{"train_examples": 203450, "crop_scale_min": 1, "encoder_arch": "mobilenet_v2", "fusion": "cross_attention", "decoder_activation": "gelu_tanh", "decoder_head_dim": 32, "decoder_inner_norm": false, "decoder_cross_attention_every": 1, "momentum": 0.95, "ema_decay": 0.99, "steps": 6900, "warmup_steps": 130}
Rows from block 5 of the text decoder of a small image captioner, named by matrix and row number. Rows with one number belong to one neuron. Each number is 500 + 50 x the weight over its row's rms, rounded and kept within 0 to 999. All counts start at 0. Numbers have three digits each.
After each neuron's rows are labels from the 100 texts, of 14848, where the neuron reaches its highest value: "fires on" is the input token at the peak. Only what is clearly more common there than usual is listed. The data: regions of photos with short descriptions (Visual Genome).
# fc1: MLP up (decoder.blocks.5.mlp.fc1.weight, 512x256), inputs 0-85
# fc2: MLP down (decoder.blocks.5.mlp.fc2.weight, 256x512, transposed), outputs 0-85

fc1.327:514404496594442499518447487582471429493512551519420493572522360481519479481436483447551425471539537583509450535479483472502463528435455438455527519555416482499582559520387522521518495551481421442455458551516521488498601493500484521490513492603554492536466473
fc2.327:415471467489524521472473456549479486477566479550442401476497489506470525553529376525579450524541499556495445441478437432495474535448571494551507503581492456451521471514487502479500527465603545462487498549509467515548436464595469514464476549609466458560425570
fires on: " "

fc1.127:543568581446526604557483524492501456530568486503508440542460502545420416460565562518460496539466490451457511449470534579594470517476503556457487524481534530531423495602426472511625476426444497457438551469518460438508534514509460505437507499608492438453553577
fc2.127:497537559463463428604518529451564480553537464519504507499585603518506513531436484628591585460505509441472453546536444511525629437547532457547523475487550424425458527467471432523493542426402490625434546490428439509430472464505542550392467513533536537577558462
fires on: "a"; "w"; "b"

fc1.457:592499470548513550508493581450548591502590549526470506559481523507465502546658558517519472570477530536424532501454418476477490516484522458550516499541564526543526461483445504487574493458540501631475558484349510519503468480439539385528497519498481436526552495
fc2.457:476541565501459619549447523458461432495536516422444503496483451527467509518509508633540499519435471517539552505433389502463530521480482524492498470605488453498498429453520511574557518498533479510594522498470541547544406433458548411591450463530465460527540517
fires on: " "; "r"; "i"

fc1.474:517520449525515495461559456424430541474480368551517458529542574514454463447516513510452512451408523474573550627481475540449558509490504544576470594461582613556468478612533527548538529409508462535464481456406524500530510601512497473507473486467521488446534530
fc2.474:480476413506600549521507528481544550520515472502509466449587559445505570537521564543509430510425505508548543504450434490447590493546574574483502482594534420503394557586566483562511513472480415586488549490496510604508570483536485529389512484485530445572457566
fires on: "a"; "e"

fc1.204:511480491466452552557407525496472384479422559453385450567547460575519517458548534500409508473570484569477534449427528563474384488556568531504434521508551485573608429566452456570460475485576509420500506447511535497467530544498440489540552549463503517437438473
fc2.204:450490624540395594567440550579506567457475479479478465474603475469556494506557453503517525522522474463550462581499405508508523542480427446486439515473491488535441494481491591479415535518498554477515476490530570418410515519530497544465542549518499524427402575
fires on: "e"; "n"; "z"

fc1.482:465552602425467396539518393451468440436545546482559389503497520498569485450482442515436521508503519471480523511565482504547448511499456525526627466489455444545463489537467513578568486555485406499504434515569448595517501507463520430604522485549521514584534545
fc2.482:437507538450500488474517450444567566463477523394596411474525457544425585547502586477460535472502519471486582530508516538489548521517531615531496550514525420598572467620430508515515519439433484525465509446495470442546428445454536498512495464603589485587506492
fires on: "e"; "o"

fc1.243:479498484538519491423473445482531502526506574427564537494536514441451527491411496592543464440546470559517508409465437536601483512526446518515419495366339453498392460561476499497426514450489522479568526506582509544554555477493504521426492587468550402624502508
fc2.243:521417491536460464521433566571576489447473629599526537528539507559445535472560529501393550440478446471525462506623519541505440550485590433457449539530435487469480505443589458588454438478471547478571544506533524413519615492469460572496505493532526499458483461
fires on: "e"; "a"

fc1.307:433509534507528502465472509484495457483468562478522552529456533468436558483429454480510501421480496539392470479527522524471478479593502466420493440433505456444456466544449513455483588519497556562522516490560504451423486532513508541512510526416600519551499549
fc2.307:467526444471542533530516583516533516480440526446456567488469479450456398475540475429529455533575463468428419565443395487456509527516635437560423495498475470540532446524556484577477592526429490529427479625502477442491441475449506443451492491541510435456381520
fires on: "e"; "r"; "a"

fc1.88:484463467491539502462509624476562491509520493496553638470522487491516566495447513478500597534571530570542487573562466536508510509485524464431561615470368583534479530504488461475500506522556508452486549448420555590501442469444464464491441446396468405360523511
fc2.88:524442454487424542501483456545464509482518523452533502371537501434548515496472427522579460536477452513513565436524493479431519486500582419501550461454506523531455518509559550538516524498450462591455464499523431534533558525525530466462470551478641515467521422
fires on: "e"; "r"

fc1.454:501479470466431451562472559501487438445465458583474560538425552523451490424451579491539535488505482519498539573495448444526421542536388578617508462467498552502449589472485404560578448540523512602538564540491563460475513636594486444539510504487416536555453520
fc2.454:457527494486480483430479495500559527486520491529541467513544569488587543566510544450466580490542461524462587560506442557566471516433434465445497549593529560409531569415437353470574368448488526391515446505565461347590491507486426559471583500560502496490526531
fires on: "e"; "p"; "s"; "w"

fc1.492:528472468476519487480559580394532564527435444528569480534528483535537469549541504521522460429448569537592508467525488577519550393516535470465471483510469477495509555437464492558475440491486482492501434469431541538417576504424453488547531459509524410455522560
fc2.492:549496424523461481580508461504541457456537465510518480463481557484439435527479506492561475421541494519508505488478560381578386441509461515498503454539459429478510531410476486555461468526525500482345588500383634502519620401563572507603531529540550523520461444
fires on: "e"; "b"; "s"; "y"

fc1.53:478464471462483520543576486512457513534496488459487522525545598507539490546444431517492445461446490540541489530491475502471480502489480492566410571532450473472527548518433489433550590475406557456419489473460505609475467370476524522505390562492454376533504557
fc2.53:490422446486500516568500538569504451535460474570441474468432568485476508489558521608552489567488527476506530513442541540525493497522545543475434462464468503578514467496482442466503500533453503482388499610459500505572488501554486520478467563549532439475414450
fires on: "a"

fc1.117:562481444541494489475502491526520506557531408542566566505539506500542551515521509565453538414443513559528537551547604507577452585501420428531482468494546561480521447472435485474519493549477436451444447502462476536493487507497570548509457440485428460591499487
fc2.117:435519505507531638501452463479551607560554444504563409514541517467533417442589589413493409506516551468535529466535579508435479485562555544462359484486424523531562463547588453573556483431431473514455508563440503554481484529587554543497453500525519526482443523
fires on: " "; "c"; "f"